config.toml
objective = "epsilon"
text_encoder_head_dim = 32
text_encoder_inner_norm = false
widths = [96, 192, 192]
blocks_per_level = 2
attention = true
init = "trunc_normal_002"
optimizer = "soap"
lr = 0.0028
max_precond_dim = 1536
batch_size = 64
lr_schedule = "wsd"
Rows from block 6 of the denoiser, named by matrix and row number. Each number is 128 + 24 x the weight over its row's rms, rounded and kept within 0 to 255. All counts start at 0. Numbers have three digits each. After the name is the row's rms in percent of the matrix's.
# q: cross-attention query (model.mid.1.cross_attn.q.weight, 192x192), inputs 0-63
q.0 133:103126121070151097130111134100156112139087116119110078122131127142137138102133205104129133125102130170112126154134141160136125131133105091141094128123139125124123101152134128146113118127122132
q.1 078:127131129087124138128132133116149119103106110088130080127140119161093131135152163108124140119041142149131155154110130167177117147109129134147100102084119117108119153132138132133114135132117150
q.2 068:116099113101114129125129114145153135109109109083093106139110153119115097117097131131123157075098167174121143175125090142114105085113101095131107133104119138101106123104094117132125110085129128
q.3 087:138099129164104134108109109156124128124155141098146166131104140086135146150096093138125086133160095093164128131103125073110129150120100152132119149130129117155135148100136127085144130115148116
q.4 143:095127122046137117119128160079179117118119103118110118116118120143100131111135178088139146108098157168146115162120142172135116136131122113125095109106156118120134112150095118125111142113134135
q.5 073:125171164125139151178128117171143146119136140102139110146103096138145134088120142128076135096143144121171161144144163183117146142088118137159115145148135078160128135152135141163118141147077174
q.6 069:112096145132153173109088128091158158092107148109120099136118148138101094138116144071156116126110137113126127144102126131136148095103125156112099157084141148099139116151087103135093110103127103
q.7 112:127114145077118085148150143135136093136097104126111107109163131154136136116115177086153123112126132161130108133127150174160110118152138094153116106107119127125120071132098135122111120120118160
q.8 135:108145148049141112148121145162146105122103100132108099113145120165132152072137171073128148112108166157136126149145151169144118112127129098142111122097140109140101114158113155140103152119127147
q.9 125:155130129195112165130144107138128150117143145137156144147136129108126114166121087166119101128147113104123145121135094091121119134126129146141189126124116141128156144098136120099138119113136101
q.10 091:151128114160108111102127114135120157110146175094121141149127131108097081159095096150140128135141139120154115113120119069088127145105134152124155160141149173138136131098149117100113129096135122
q.11 126:075146106039155113135124148143142097150120112107121108115109117140151154093169170091102115129127138166145123141112167176151122137138111125146100130113134090139105116154149114144119153150110146
q.12 095:116136154082145150146143155200107094140115143100114096109128118164152136086151161094130167110087124168149135132109138152182124120126149112137126134129109078150092146167114169140134139138123131
q.13 083:133117108080167106155146141107131111123103095112133127134117101132121106125123158110117154106133131142125121173157182164139142092128124082139089103108158120129127096160106128132112146081145125
q.14 070:090150159118141152127111142136178195125120132088143102134112128152138149126113188132137110132068169145125118179115103138138145142106079076148114105126132093124102142088130111132141145116112092
q.15 067:118122123107110137149122118197123130134138167156155128114112140105161126154136087149139104147169159101118184083127125095117136142141180149131120156117120106131146138124148116106164085123134124
q.16 069:124116144151077130081108109126089146069140129123168127137145110120140134128140081120114110153171144154111129130126142141057115105159134151127150151107132121144134115077123101125152149110131138
q.17 111:103145118078134104121114134074149123112156086121105080104119132133143130105156177107115138140125147170108102160150124165154133112163138095124089133107139114109146099148116114138116165113120138
q.18 068:109138133141115172108158169148105193149129175136089124127107126141166103134085069121113128150121132100139107083114116107136116170097143117122133166153112123132074145160147156099141191161138117
q.19 080:103152147106129153108150114121124154120079095104115114118155159132118154076134145123104157112094127161141125150098109136149105143105116081191140115125163090145106100203123151135103131099111149
q.20 171:107139141053131109123125140106158104130120107115102088117115139151124128120133189103156160112093158152123131157126134173159126122123119096134102095112155128129104096163100134155121149113126147
q.21 082:109160151072140155138107158128118146107107160115103113131107100145119154113130173091135147111117147150168125161085132131142113127150125102135095131143133113138107130166111165136128181149106123
q.22 098:123109121088126114138111141058159099138137100151101103105125154136116139133127161099132153117096136154122117133145105162123128097137130095126100114094130125099124085140091092138128125097148143
q.23 123:128141120160112141097110125144122143130135137145134180147126137106132130138135079133107105164147108101127140110106132091101131160136138160099139164165127126139153150091173137130115115150153139
q.24 064:098161130117109109091141166152124170154111139079141159116118135116159170112147104131077109122146133108180123134086158105134128149135118133116100123143131061153133150137189128135123145141126122
q.25 073:057125129071115150117112157131107148125124172098110133135099101132145127080128129082107125138120143141161130132150155157168130144106139127120128152125125077135063130105134130150125129140111122
q.26 088:157129142170122112127128073161099144142126134146125147158146147142156132133091090167101082138132121124125115091136088100089137132110140148137152133174101152106135130089147134098164117144112124
q.27 071:116119110083124090175104164138134102139111058131096078119140099152130115113155187124121174089144124114112127168126128158144119121130132112153105092104146117139114119176144109141115132096122103
q.28 113:141134131091149108158131141135118102128091089132113095136157110138152134095107159107143159095103154163152138122146151139139132102144160091171125089106128152117124100169111131132138135126145126
q.29 080:061105113056124096112113138078135110137135105154141097069095123152104138106112161133148131139108142131125129126123156113130110149145119113121101140141128116134138138116162112132099144132121145
q.30 082:170116114198136152116156120107090081108141131141140133167142120123121108144089086154112126127107096122121132103136112088116131119134180140134125128117123177098142142075099152120137111104131115
q.31 079:103127111139145146149147142226096147107107141102141127122143124113139141102117138087095133155141162133132149124126124130132131167105140126133161147117112095143125163135157143133161152132100139
q.32 068:123098137107109142130126145094117113129118100121126108115128118134097112121145159117142133097112115138128122133136124103135160126152129196156110185141133165089125145113115122136121151047153118
q.33 081:124148137077144092114121139154106161132104100118130135135142119141143143108118204122107135120148118141126165127138149149144131157123152107128112120137118096110119098136142139127124128159110093
q.34 148:133160125066098130151145134124097123150087092097142110078138109158151155081144177088111132091125121142122139123115131163146152127105172156113105124135131137098100118157143098127122154064124111
q.35 068:123142120091155144124144120095129147125114086094112119148153081124147114099137166151112128115078096117130127148120125162129160164113135141123107132130173121106140129149148135121116135091125129
q.36 068:106130117186106134117125132147124176112159170153144147148107188092111103167124091090084142155105145132116138089121138093124123131130150090109147165117093117164160148112129150141119127194132113
q.37 098:135104106186136118090099139132145145094157150157107131169105174130146106144149075165154111191155164143139119124117132105117105127145088087118139156115134146149170130114105137134135107179123129
q.38 067:153135157126096134162107133110108103138113069142151133121162159164110097104094143087103108106157127177160161153126106123125155105120156194105096101098158156074160123162119125142133112056156122
q.39 124:143145122075109128130137111091120142141117087102141096102115111145133151097129199114122128101123130120119127112114123169137148119099168174119124135132145152098118098178142106138118139082143141
q.40 056:132143113125121103138124112168114115164123146104148123134155102134172122139142106151087130136117092153113103143143100116113099103115128122131126091171140134156156122118135130105164145180144107
q.41 073:161125132112146122144160131122118112142074136102117106102147137127150129105149180130137133107088114086127110108136139155118170102146130124138121123094172100090135123154118105133133127073149157
q.42 058:130155140141107126122156111087187132159142132118135143138130145078101162132142115149138128119144146129101150107100125128139182110121137073160135099103157147084127101136134122118079101096155116
q.43 191:123146129056122119145162134126101127154097095100142110090138103149143155094148203103105136099112120138134153114112131164154141128121135162128094119132142143093113103159146103126137155086139135
q.44 066:085098151114101114139107170135145132117132154151114129139153131084154113111138110134117124154176122169126133105134136072160127110101121122134110163130116102093120158113155136094115166096149093
q.45 165:104150146042134125110148130116102121151090109097136103101140104135144150102157195093094122095120135126133160136109120174144133162104132162125112134134127113111102121136162104124115144081119136
q.46 102:108134138068129115132126170088109140147115107095128125138160136155151168112145188101106119102131137133109129144095115188131141148102141145124134146140131134110133124159136108140143153104128147
q.47 137:125097110198128139146127124136162117108174162138108150169111161131123103159101069127161141175109136121124115123149120103097108105161129096131138147112119143135140130112114156137135107167133108
q.48 068:114115126163131098111129149154120115140149104093092135153141121129101114140105109127125098122159131135102172111143139116135124128090148093115184135141094124162123144134131137065160136205087128
q.49 105:120166141055107125131151127088110123149087108118145105094164110141155162091134191100138125119115119140125120141114120145132133144118139157129083125140119157118121107142150080108163159084117135
q.50 071:126147153126140145117117140123105153152131121098129137143152138137172121152138164098120113099148078103142105172104141192159143126121128150104132114136144162091141134135126086115150135080114142
q.51 184:131153138055121113130153116108091118151098103116135112104134098136135157091150182094103130101136126136124155141121124154138152137116152173128105131128134121084099105156157109121114150070136113
q.52 092:141129140083124147121140118090105140145084099095150091101116116138135172108147182124134119108113142111126154149120120148143170111126125176116110147131146168077103106147141092133117145061121133
q.53 080:125104093145105149112180116090147153101148111124081140148138162119111099173120142142183149143118146122113115164106106136110100106147076124116137179133110157170123110103103099159135120092128145
q.54 078:122112102173131141123113135119161141112125135137101143158122140125110110172127107169125109151125151151106136133103098106086103122132125098137141132119115116135121139123106121139164119176112125
q.55 063:133118095139144118103152117147216125133154164114134179115152114143122158157144140140133111171127125165132112148126119151112133111117107151133149107159086130092156067153115109081151085145113160
q.56 134:129151128066113114116137134123112129142111090106138123092140108148131174083144188107099113103104123117112143149137132161135148129114136155132093139141142124115098118150143093134125134088120108
q.57 074:115171162078124132103153124081100127120133148126161091105140120152157181130128162106098103099152094113133139154125144194153123160135132131119141114137110103136110108150147094111116150135081142
q.58 082:152170135098107137163158103108123150163084103086139140137148092142133116097128194141115127108144122119119120121119127171160164160128155127136107113145165146094122109151131125137121131101131098
q.59 117:150152128070104123125141141145101122137110100112127090105162097141130141078138171090118112096137138132128127114135127154182168142115150136127110113140152142101092126131151124121117152078136124
q.60 064:139127116102147107155095117161133113135096142129162115152138121154149150108131143134087169126109129146119107099088138106133129181128130116116116107155106125126102157165147134147174090128092137
q.61 063:179121115092154141080077136128150121132117165149082129106167154136117082133096076116109147137110156128113139174128126112134154121141085089117128132133111113143154137104111102107160090138101178
q.62 101:133120128204153126114085105158137152129167151168118146130118160130101109187102062161136117141145136118125132118156146087074119152125125105126154117102134152162156157112123115110117107201108120
q.63 055:128102165104082151139136159085156124164131130086125135116164125170125102141101150135146147152105141127148123133109092149137136117079136162131120119075196119135102142142128147100124130098162133
q.64 067:149106134102126155145161085127121142100122148109120114127122113095159114136147148169149107134098117100095100131133099093124138120104126182138148099178135163119112113157164143118115114120133143
q.65 086:083105134114117098125125118059133140084119134103114085143100118159125123151138109162177112173089106137105133130145084101129118138128116169124100145130117155121125088146064117118129148092126143
q.66 061:110055114166187074129137138105149152073128146147142147124130128129129105176131135086138141129104124123146167125097089146111082152136111113140086169103108138110139130106111137126063125128104085
q.67 095:078086153116122146138104125134143141124132116073143125137102137138119102160155178122158103129108124135103134151117105170151131162141127167146085134129112105132113146162114088142147131071072136
q.68 063:116108129145128142149116136109152122137136122119130089084098107137108077178136143100146118143178108157130109129109088133172123131159147135158111155152093158149118173151138148134159112097117155
q.69 066:181156107150116128118127116148151153140127164149159144118156135156141129087116076167102115121190146099126124111159137135148116102136111136117146129137167101146117116130179098143114157113129165
q.70 070:151179064138142130127143146143113150121107123178093119130126155092078110120130119172095108153158146111140105122146121097117116109150136090125136126151145130122107123086176131143152097123132118
q.71 062:155123162166115118106128102147150147131135118139127170098104159109110147191118154100140117106110099130131166153102128125126106149101145140137099139120130150135143126157103079112113148146103090
q.72 058:120135100134118108105069107152122148129101136098087146141138113139145141113135117092070107135111143102089113109125147146164139144142147104108152129166111070124118092128123122138105138118095119
q.73 062:111179114136150104145126131140086152100142148114090138156146157147166119128150104154177135131145117110125130117094161141072116145112123177119104107162154128122161165109107148176136103109158122
q.74 080:102105141140104127142129132129152128115132149087122121134133112129139168158121161118143117139108101136136143186111086154133136105130097141135105147140123157124156110139124063143134153093088147
q.75 063:155134102131073117137138150089151134150133134145134188105162125135090143126115104149090139115169142139145155119155173148110148132110082115132160147088156121209154125106164158117131142109115116
q.76 075:157145110159146111109145125124101146131129090198144143132151134134112129093099080112096151151197113132128146104113151101127151161133147122151102134112128147126108173079160145091140133112153085
q.77 134:171175088169136137096135143134108143145108126204132162103137152120132149101116085139110154135190155109166125079157141129125116120143134082129166130105143098128124125112153154119137109144161091
q.78 075:167144115122107113157130133128100129134147143139130159130166150133138106089139092101098124125185126112126148093144160143151179053125150142101145112096134133124142104145143175124157144133150135
q.79 064:153138162166175089131096090160151150126113087170124139098106150152138113053163091101130074134140145115138148133159175143123105130134127106080091145118115125118160112142095136108142179119133127
q.80 082:081108147097097097134125112110146138095128126065127097129111111130129130156155170120157101102105091140132174154107130147096148139124124181145085122141126112149132098131118110140113122115063152
q.81 143:078126138088105117130098124125155113111136136078129092129106120129109123158142164118154107117072087163112129165110105145129142137138094170128097145148094134110125112162101095145126150096077149
q.82 081:197127130181143151123108145148135131134129123168106127116130124129128124118108121167140181132162123099120108113173124114144124106127160098082157106104141112113132156151144117117140118112179104
q.83 059:117157135114158120115141097155147113138137126160104134166155097115160146154126176109120117108086105110105107164139135127128163098100131097134164163160120098122101123146170142134141155120153131
q.84 058:131126127145117111143100074117083125173096148144121123158133110148123130149130136154165094125112104114104131136127159101143097138108124186109153112082140145094124130145102135123139082109137166
q.85 082:180145140169143113097158144089106151147118117150138140132135164148152121105094090166144112143139124133108117110116174101110105091150144112115136118085123131127127145133148141106153107114179126
q.86 148:074117143103125101147109118102137125102139142058112095129116123134120117150139138127160085143103100128111143158114090137125140149135117185138093132141132152129105118136088115141106144100107155
q.87 063:084092131135125124114104116118168081091156113104170095148117113136125106123141173121118072164092104166137127106134132146111155139128123161131114115121120146149131136131149133127136165065119171
q.88 086:162137129137134161109133126188106127120114134175129165125124100117102127091126093120079136100177155148157139121134174131133127138110166084121156156136147096144134116109153116101133151168148129
q.89 098:193144112134147156134146135150086115157130134192152142105159122122107138106089091143092151119155122122149137094140165154130115106127130085117154135120127114152129161129173158090113118155163103
q.90 141:175159122139144137100138135155091133140132119196135156124129112128152137094120091149092173103152138123133102097160166124133120107115151079108154118109159102127131144116147165106136102167172113
q.91 072:143166135094111125131134092158099118112109108110122118117139102122167129132138136143161097118128152088104088119139183155129126076072122159137126084124097078098128135155158133163165127120165187
q.92 058:088179135097107142141116129144117134157108152124081122108103127120134124171154132128121175129147120158142085093100166132107118124144158174100132167152130090124117157155149122105139141127121132
q.93 061:143120132145123141116117161098137138102097187122098103142114116136131117150121122096132126143108127141085122132173091146136111118207150136131129126107110167065169131138094123145186072087167113
q.94 162:067099132103120116130111112120147112102121131047104097130118110136121124160149167128163097134085099150099158158117103124130138139129120172135090128147131161137127129127108108139130169087094162
q.95 086:156156118128131139122161098157084134154137137207163156135110124142119112111119071133112133128147150117110108094130144092112118121106124076138164112090157160102170141099147157110134122121181130
q.96 095:095081138130150118135118113090178112148119132133148164125106106110121118136164132151126086164084115167141143126123122117104122150138139142143088128145094171109132152113134076126088119115068151
q.97 068:123145103159119094118077133187078117165108108131146124130151157119142138123119101118121156127121107126147124117143129106129144115139139089142143087163112104115126082084147154093144139127144149
q.98 087:128161122149099154128113166178050136122126115128099119150124128148122122106138105143147155116138141070130138090107157109128131112148138127106170106149155068119131084145140142119150133138160129
q.99 067:130149128164130126090131169155119121132095154166118127140140108171130090130122067116114105153161108110143122182164128109138105127162121095133138103133142131132172100112110127114128115132179160
q.100 055:168124133103072138140125133132116109100135128140144156123144127132131095119125099195110167119151095126112149107161107120138092102123131144171174130127091127113083130120176146132155122154118112
q.101 137:169183118167131147114150151174073129111116139159124117141148130140132123130110086136129157127167119061119129099156154085136114080155122101105173100087134115125113095112134153083169129127184141
q.102 125:130097160089134103165111109083186132146136122119134141106100130116132126150166132146149095143065135193148150185106106157119142149118143138142107145144108149114130162171116110156105105120086128
q.103 107:118069175090138117154160127090195123143163115125144158114125123145124122161158105121134107143093118178164148165150114144135126143146141142143093135110107191095133160149104102141119082118092134
q.104 070:169146104133143128105174099206122153122128152142107124138178144148142118144082077164108173156154128086133122124136137113139138105121099111097114094116089119159130091114121153101131113121138139
q.105 097:121097151097137144143100141106163146105122122123146123091087093137142144120136179120116125101113142160120141151120120169142145170115151170135108168149099130154148140150113076163092119146087134
q.106 078:150168087129110153107136125165096132126111129124123097140160147138129138092107104121120179098181136103103110083120154128125103102155093142077180115127141076135109080146105130099151132119179133
q.107 087:147126160108128101166124104090167131132127124098123119126104115128167148124179142122136113118088162182144165152158136159108120156125139167136115133171127133124124170159119108172103106151120102
q.108 125:095108144089120136155141127078189140127137134095141134123087117121131147144156175128134098124063131182124143159117122166112150125127105161161109169152109144134136167166128107162097136142089122
q.109 109:142136111146124148106124149170062118142105118156133125152178157129132115132097091112123144127180126082138129092155165110129113086175119078113137098108131125132145087107129139100169126112169145
q.110 057:116181093108127127100121122146131116134121128131156138120124107135167162085125110121121104149125156124129129114133121141144139141060139120130107125088142181164125100121138107142112146157163152
q.111 122:134141130134124133112146150181071108136119143136116098139144143117126114123108084151132140141167101075137131117150129110142110096150128087115156070108119114127129079101144166081142092135158149
q.112 084:113119112094129137128118099096188127124128127092135139126089126117123141146119161134136127094090155164130158161120125153136123151085180129167118161146132091142121142139120099184087139160113148
q.113 088:132130138115130166155134107101173148114141114116134149125108111101131144104142161128132128130103138170112163167115106168111129167105135151148099144176164147116121134151126108175109135131100097
q.114 073:149110141113131163163167117090091130171128080128128143124140170130108077154138122140133141169107150149161132150152128082120115086113087162143089143121083145120128109195123108094136087103135168
q.115 069:179157101146122095115136177163068121099141146164121116139141154112112127134118091102106170090162162107125117110103137121120116115092107109141133107137145105083117088115110116151140157131166132
q.116 224:097086149105139127156120113069205141130123122109138140109107124111123147145148167131125094131083136193132129166098099157131152163106141155147104163140102157137121172154132092168091110144081111
q.117 097:113137122123147126125065126140171150119128152115101115117097117122157166116145190113103112079114119146091127097095111166135162157106158152152116151155133095163082140160136117179089171137095148
q.118 067:129156134145155160097142141144107081151110131139149094149166102168105105146130106117124128113147112114121139148138131084146098083150124113123171115102143176137124117100151102091120121090164157
q.119 126:094072126089135113142116117077202130144133131117143145141104112124154107123138147138102101118103145197169148174118108152139154134116147174154099156132120172138125142129128096151095113134078146
q.120 057:086097173102142133158126091083151128130127121090177141143123146081156156142124129144123124107099138126101134133091114181156172145069138097143116173139144128144113151140128086157134142145108136
q.121 070:137127100139139148113105111134111120143142135123111114106103087113081086140143089153129132140152114117170106123082094116112060097156133110116115126105092157129110119105133147125156143101120134
q.122 065:144136119127135119149094146157181139150140132115089153112128157152136156134150184092063154129131101120124114103100093162139108181137116164094171152137135106148101176143144137151108174142095132
q.123 062:122142087103116106107125140143148157136121147128127116159121154099130129130076133145105120106144159113137144125105127156117118140154136160112146107168172115153104113134132146135133126165127139
q.124 121:110074153103136099148137104066211127146133130098130149136094124135120139183133141111141093096086133163143142163121112165115148118108141153154090153128114160127148166142141119149094109115085110
q.125 065:168106137121166124133157118162058088146116121158141120124146141103127125140079063120133159149109137098141150173121153119117094082140117115127104127142122126138129131134162140110139118176122133
q.126 081:091087140109161138133130118071182134143172116119122137137061147119139100137147168122122095138103110183167139153099111151103156144139132137156101129136101155143154156140141109103111110102083103
q.127 064:145124087103128130120112117115099177139118137134140159142159092167139128141129134127131109128163106098088142169112122100095145112077143090163162127124138122146122151086104132080145140091151137
q.128 067:150081133179144136133147106116126152126125106131137096144124101095129132142132161156166110147179109153114118077113119109137115128162121146159124178146118151096184118098119111122125129089141118
q.129 073:095158124091082118159148165133135101123121126145106137101098101114149123062110124127057135145121136127100122113172171162162126109103163143122121135140109103105137141140132130135145163119071121
q.130 114:102168144097107137134130175144155136132154142135101142107121104125154131068148140094113139097135146170081139146103134134150143155090136096100125123124137128117076087152110130140121145154103115
q.131 082:132109134087118116135120170126145139109146098145091125125114131107136109156141194168144093111122131161114113131098106105093148167088134109133127125112105151165096130165098104131161144129085101
q.132 073:109143152124120132131113149127144109129137118151134100088105112131145122083169110130145077124132135157111161154090120167120122147129164139120108117103146105113112093171103150153154172113105144
q.133 085:157170150089102109119143148119102130138120115123127119130138116163134154072137101099071173098134137136142136118125156169161126137125169133116134141172122123128118131133163157118136126128142139
q.134 124:135135138142135133141130089132098113112098138144110131159144125155092160134123113098115141141118152083194125101156178125142136111145092112149137133129115125117141153099186127085124110137149123
q.135 075:128141115121141103162151140123130122144091149134128140095126155133156091114145086141096117126134140164066131176148108129144149158136145131110145087140124109152082108136146126166134162166130130
q.136 276:156095120173145142137142083117128128121122136131128114166149119136075150163088127138139131157122136085170120099149153113123136108159103127149122137118115126111154172087154134087111112140168123
q.137 101:126122114094114107117092157130155107132123094103130134113108140114172122136172113121096099114118156144095156151115120153153143138104148105107124120138161113143086090174111142168133150100133102
q.138 098:096162117106116101117112165124128146143147099101123142086130118141171094082174129102132097120123128158088140153110090127134150136098154132110141116143153157133111091176098099148133139132108126
q.139 065:129167128118144118156140116100118077156083121116117110160141126113172134098140084088105152107108132115141134089140124159134146127112136179100162108156144094151123140143172128124092140118165140
q.140 109:113155098102115114114123167148155121143128123126131156114123130123148100109153133126135118092116135168069119162110089138131127152115150112145146113145169135133129090173115133153148154119081118
q.141 067:065177129111154138128142121144134139108135133107153151103114141101109127078127109094108143113137115145104135104131186136137140116109121134141104126128135095116097143117132133184155164141141137
q.142 114:131097112180140139109144099135084133116143128135163137146146125149091142153067118154162128167138114104152114109120088095113125094153090134145100133096112129112167137112137126080097109132149158
q.143 080:155122091143156152155148118150126123108098139115145114116138104143088166136103129097123148132155123100186155141164162105122137105166132103126141150142081136098141140085140135082129122144135137
q.144 145:157100139155135138139139080111106144118122137136138140165156108139096147154106122127140136150110133084194111114132168107132137115150101128130124136124099118097147149093175121087111116135155118
q.145 069:093146133133118110109124164118132120113142105095115169110123129121133092133147135115135119160136134126098149130112104086123131168122177118129177157100134132149124111152072087152147144197116169
q.146 080:111111130124097144124141133138143119149151124131126114092140096134143135152137159141187086115116109142084093134103068116125113144117140135126104122134165183155124132153074138139136134092095152
q.147 140:125131137157156161134151095136117134125099158136125104140128111138105174136098109129125152122116131096191128112146184128137138112128115132122133139135102100099130160107204149117108107179164141
q.148 123:164098144143150125144147097104113138130129140141126116139151094135090160146098133113141125163104124087165115108134152136098114098146117151132143151108114135110155164075155139073121132125170138
q.149 152:164091133164132127138136088115139137108124149146125108173159130135105145157100139143150126145113134058167112117144177120119135093161114121127119135123105123095146170089162135097101119138160133
q.150 061:126154110173164116148123174129133133124165155130103118076132122115134103124155153111130164150115112149128119112102142114123146133144180150095159119119150113138101126171117160151140117136120118
q.151 063:172127141151125137107144123137117125146118120134130085175159152133105146181093133136157153136133114121116149079121149132142094097130105146099131085117108096106177188119120114093120112130121119
q.152 164:104142113086105098111104171114132130131144101123108129093120138129164102102163136135114108135125144166069135135107073128148130149102153133108139109145145137129114084161085120172158138104098126
q.153 107:151126147113129140143172096144116120124099151120145114148139125120107172146097121112137162146129138119193122109115197109114156102153106147133118150141132113114133150063168116113122107139163140
q.154 079:142145120096168100154131116178146101148128121113106111119096158120145116089130092110121138122122129097124135190153201126133159125103169160118147093122134079154143126097162160144141144153117102
q.155 156:104156126088109115119103180133135114146136095121131141089125132137182089100165130118098122102131114172092163156121107164143136155095143120113122127143155131134100090156105138164149157132111109
q.156 132:096152131090115113117092167151126142135137105129118139100119141115163109100147121132105149107116118153095147136121110160130127137088165093108140132126137134154100090157121124186157153115094111
q.157 121:104169118090102122119106173145150128148161109123136138095123144124165118095145117119122146083133106160081132136118109154140115150095161128124117124140161136133109091173097153162144127115104117
q.158 103:104158125116120125126108148132134109127132135115127150097123132113168093112170136123103126112114130151092139122108089156136131144109151118120138128142165122136103105172075117164143156136107122
q.159 079:102152145075110125117124172120153153112124124122098137126102167118160115098134134116137125092112118190144131138086113144121141141086157123147141146152116147123068104143110126131084140094103169
q.160 097:104158090057130075154120141139125091144105135134126108136105135125168139094155135135149129149127156115104135136129134113153101122114135165123151091091131118090110094169140156111115134114125158
q.161 196:176152101132154141137135136163111120130159118203142148159162135150107090131088087144132142143142128111124093133154159089148116095145155079088184089133143128082142106129148176134131114151153132
q.162 091:166147108121162140128127160156145119158144112146110171149156134161090121090120075138129131146153100138082120123129179095172110139153141116102158094130150120107158123077167171144166104174156117
q.163 074:126123157137129130084153121076121158126167141096136136148095123102133153169129119154097112110137104141168142098113076123133140131153094094157102187138141130128129164095141074150085127123117145
q.164 084:059121129101133114112103135145107115097106126069119131133138132114157161107207187133106090120154134141128146153108126138144109158134095152113126159127132115175099140160120111128160144135143136
q.165 056:127133112128127081117100138158135120119115109158121102124127103143128203096119103128149126090115089146142150089125124140158145118145149134075172096119128168088152096126109126153141124134158141
q.166 081:201124132150079127132176134137184123119149167142160139135106127149122103138096110139156172102132094134114103098149115114115105065146140109124137137121136175149114128156106146132113123117159112
q.167 155:059108135107124101149097127100131138103093140079115106120097127110166179139164161124135112114125142148123152135103108155133144159110109192146078157149109125171117159129115098125135150101103146
q.168 112:101063167121091128146125156134162126128098170094139102134116129121172142133127146111146104112079112135136127136139080187116112126124134152121098164103101184163115140143073099111145116062130128
q.169 092:164171124153151144131123125219102113158140128176128153134141132139134124097090096129123135119157122129138136121163157101135128119126180104147161106130130076091116109143136174140138120198134130
q.170 087:070096141141145114129104125099134135138113125061123085119093130098135140123146148100114058101100146128106146126123108155102167133125111168159107153128122118152111138112135065117106133072111154
q.171 075:124131098110108159135138151183103120123152077138134177123167134133126124103149129153109104110180141100125146067094168108148126144145131104093131088136144076078120092172136139160098148177109118
q.172 066:113118116079130102160141162128159051099108121102144115096142119114135145119142126136164083062094114155107132182126156131136121141131077167118144126125114146097105111156148112125170146096143144
q.173 087:123117173099097106154125141105128099117104134124103092114104116099156182132142172102136133079131127136140162128128084160094136125125143159161082142142102119159115158156125123163151151078096141
q.174 135:084095136107105105134115121100151137115101162071091106139106112101162165146155151132146133100090115130114153135091096179096121127096100185147093149115119160177103147158084088123109139067107151
q.175 073:089096133107102116156114171117110085121126153091134127120084110139151126140137139105131099076081089122150092126101134177097118113105118166145084173127083154147090134191086139118126112093099146
q.176 068:131152063125106096166122129117161104119131068131168133129148142124130120108161099154138090145142152092142118137126181134143109080125084137115147089159141128099115119152090146141118130144141159
q.177 128:085110142127101099125110126107154122111098142083113101110105108120159156153160145126123121115100114157126180125111078156098156151111098175154067148135125161147117144135085095123131118105123144
q.178 153:069143115069125090147097142103129130107078128069125106113097130113178184087175152129125092117126134139099149135092122173133141156111116190130108135122115116131105141165125109132133144102124161
q.179 078:147097105157130164088193148103138161098137119148125142156126106161094070157114098120130136153108099111129065105129119113115102100133132108127131153102138155087114101106110115126124116112128103
q.180 069:132137101112123128122142115085126138105147150105152083114135133127105098167134163129146136166130108117125154134100112182124110124156088099111092134135153155109154129117110085100123104113125109
q.181 107:078111194134122102130130126121124140125098157062127109103118143109169189144161162116124127115113125157129139128140088145117146154110104168150106128125126150176142156120121101126122129112114118
q.182 069:147117088162116108105151139127152149190150147144154124183121104120138091171126131124154123179107125113127122141118136120108108118154132111132134093082102201135081126148097124139114122099191149
q.183 107:159150114148153165120138088179118096118159126167164135139148109129098090124121094145109164141146126124124117116147148111148112090142165077095191088117136091101143106119166188120121107185130107
q.184 142:166136131156150174106151134144117117135167123184142138145147123132100103139079088135109164153136137128116089125140167084145107106140162074111172087137132111088154117112164172128142130166153113
q.185 070:092124144155119112119122145107123154133120125127136176139114144087124168117146105165099087131166145120111156135118119142112129158107116155138121111154169124130147157090106095122087098126128119
q.186 104:174115142199147167080163111172126131097166133144162168126128140114092081150084119132131153128150124135131117148150145109108093099089139073116132101129149132153143131096162147122114121158139096
q.187 120:088097148109131102134120139075132128114100138071118091128116141112154178157159154122132103102093135168118137144105083167113165148123102188152080155131123148164116148128109074120129132104098141
q.188 082:168169122096117122133146137134139110142116131129144112146165118150143096119107072079148144107087119119132105126138140142149140125120161100111141121099132136100161090153105197124134152106180150
q.189 069:128117114130142132117093116152123127132138143128131165156152149145074098142094113125082119151124145105135132151126132125155108169106116088125094139101147113126110122104125112171132128099105107
q.190 080:102188115090131116143126153136139100119087111140116137135122123092134115102155122116150118106119151121119144152122160155121121122125152171149154089137111113110106100173120153188165128086128153
q.191 068:114134151083152121131125144183119085116117134144125107117141144092137141081100170099132142104138131151145112141121161141139122117104122125129159150154117115119166139095177158152168146146094156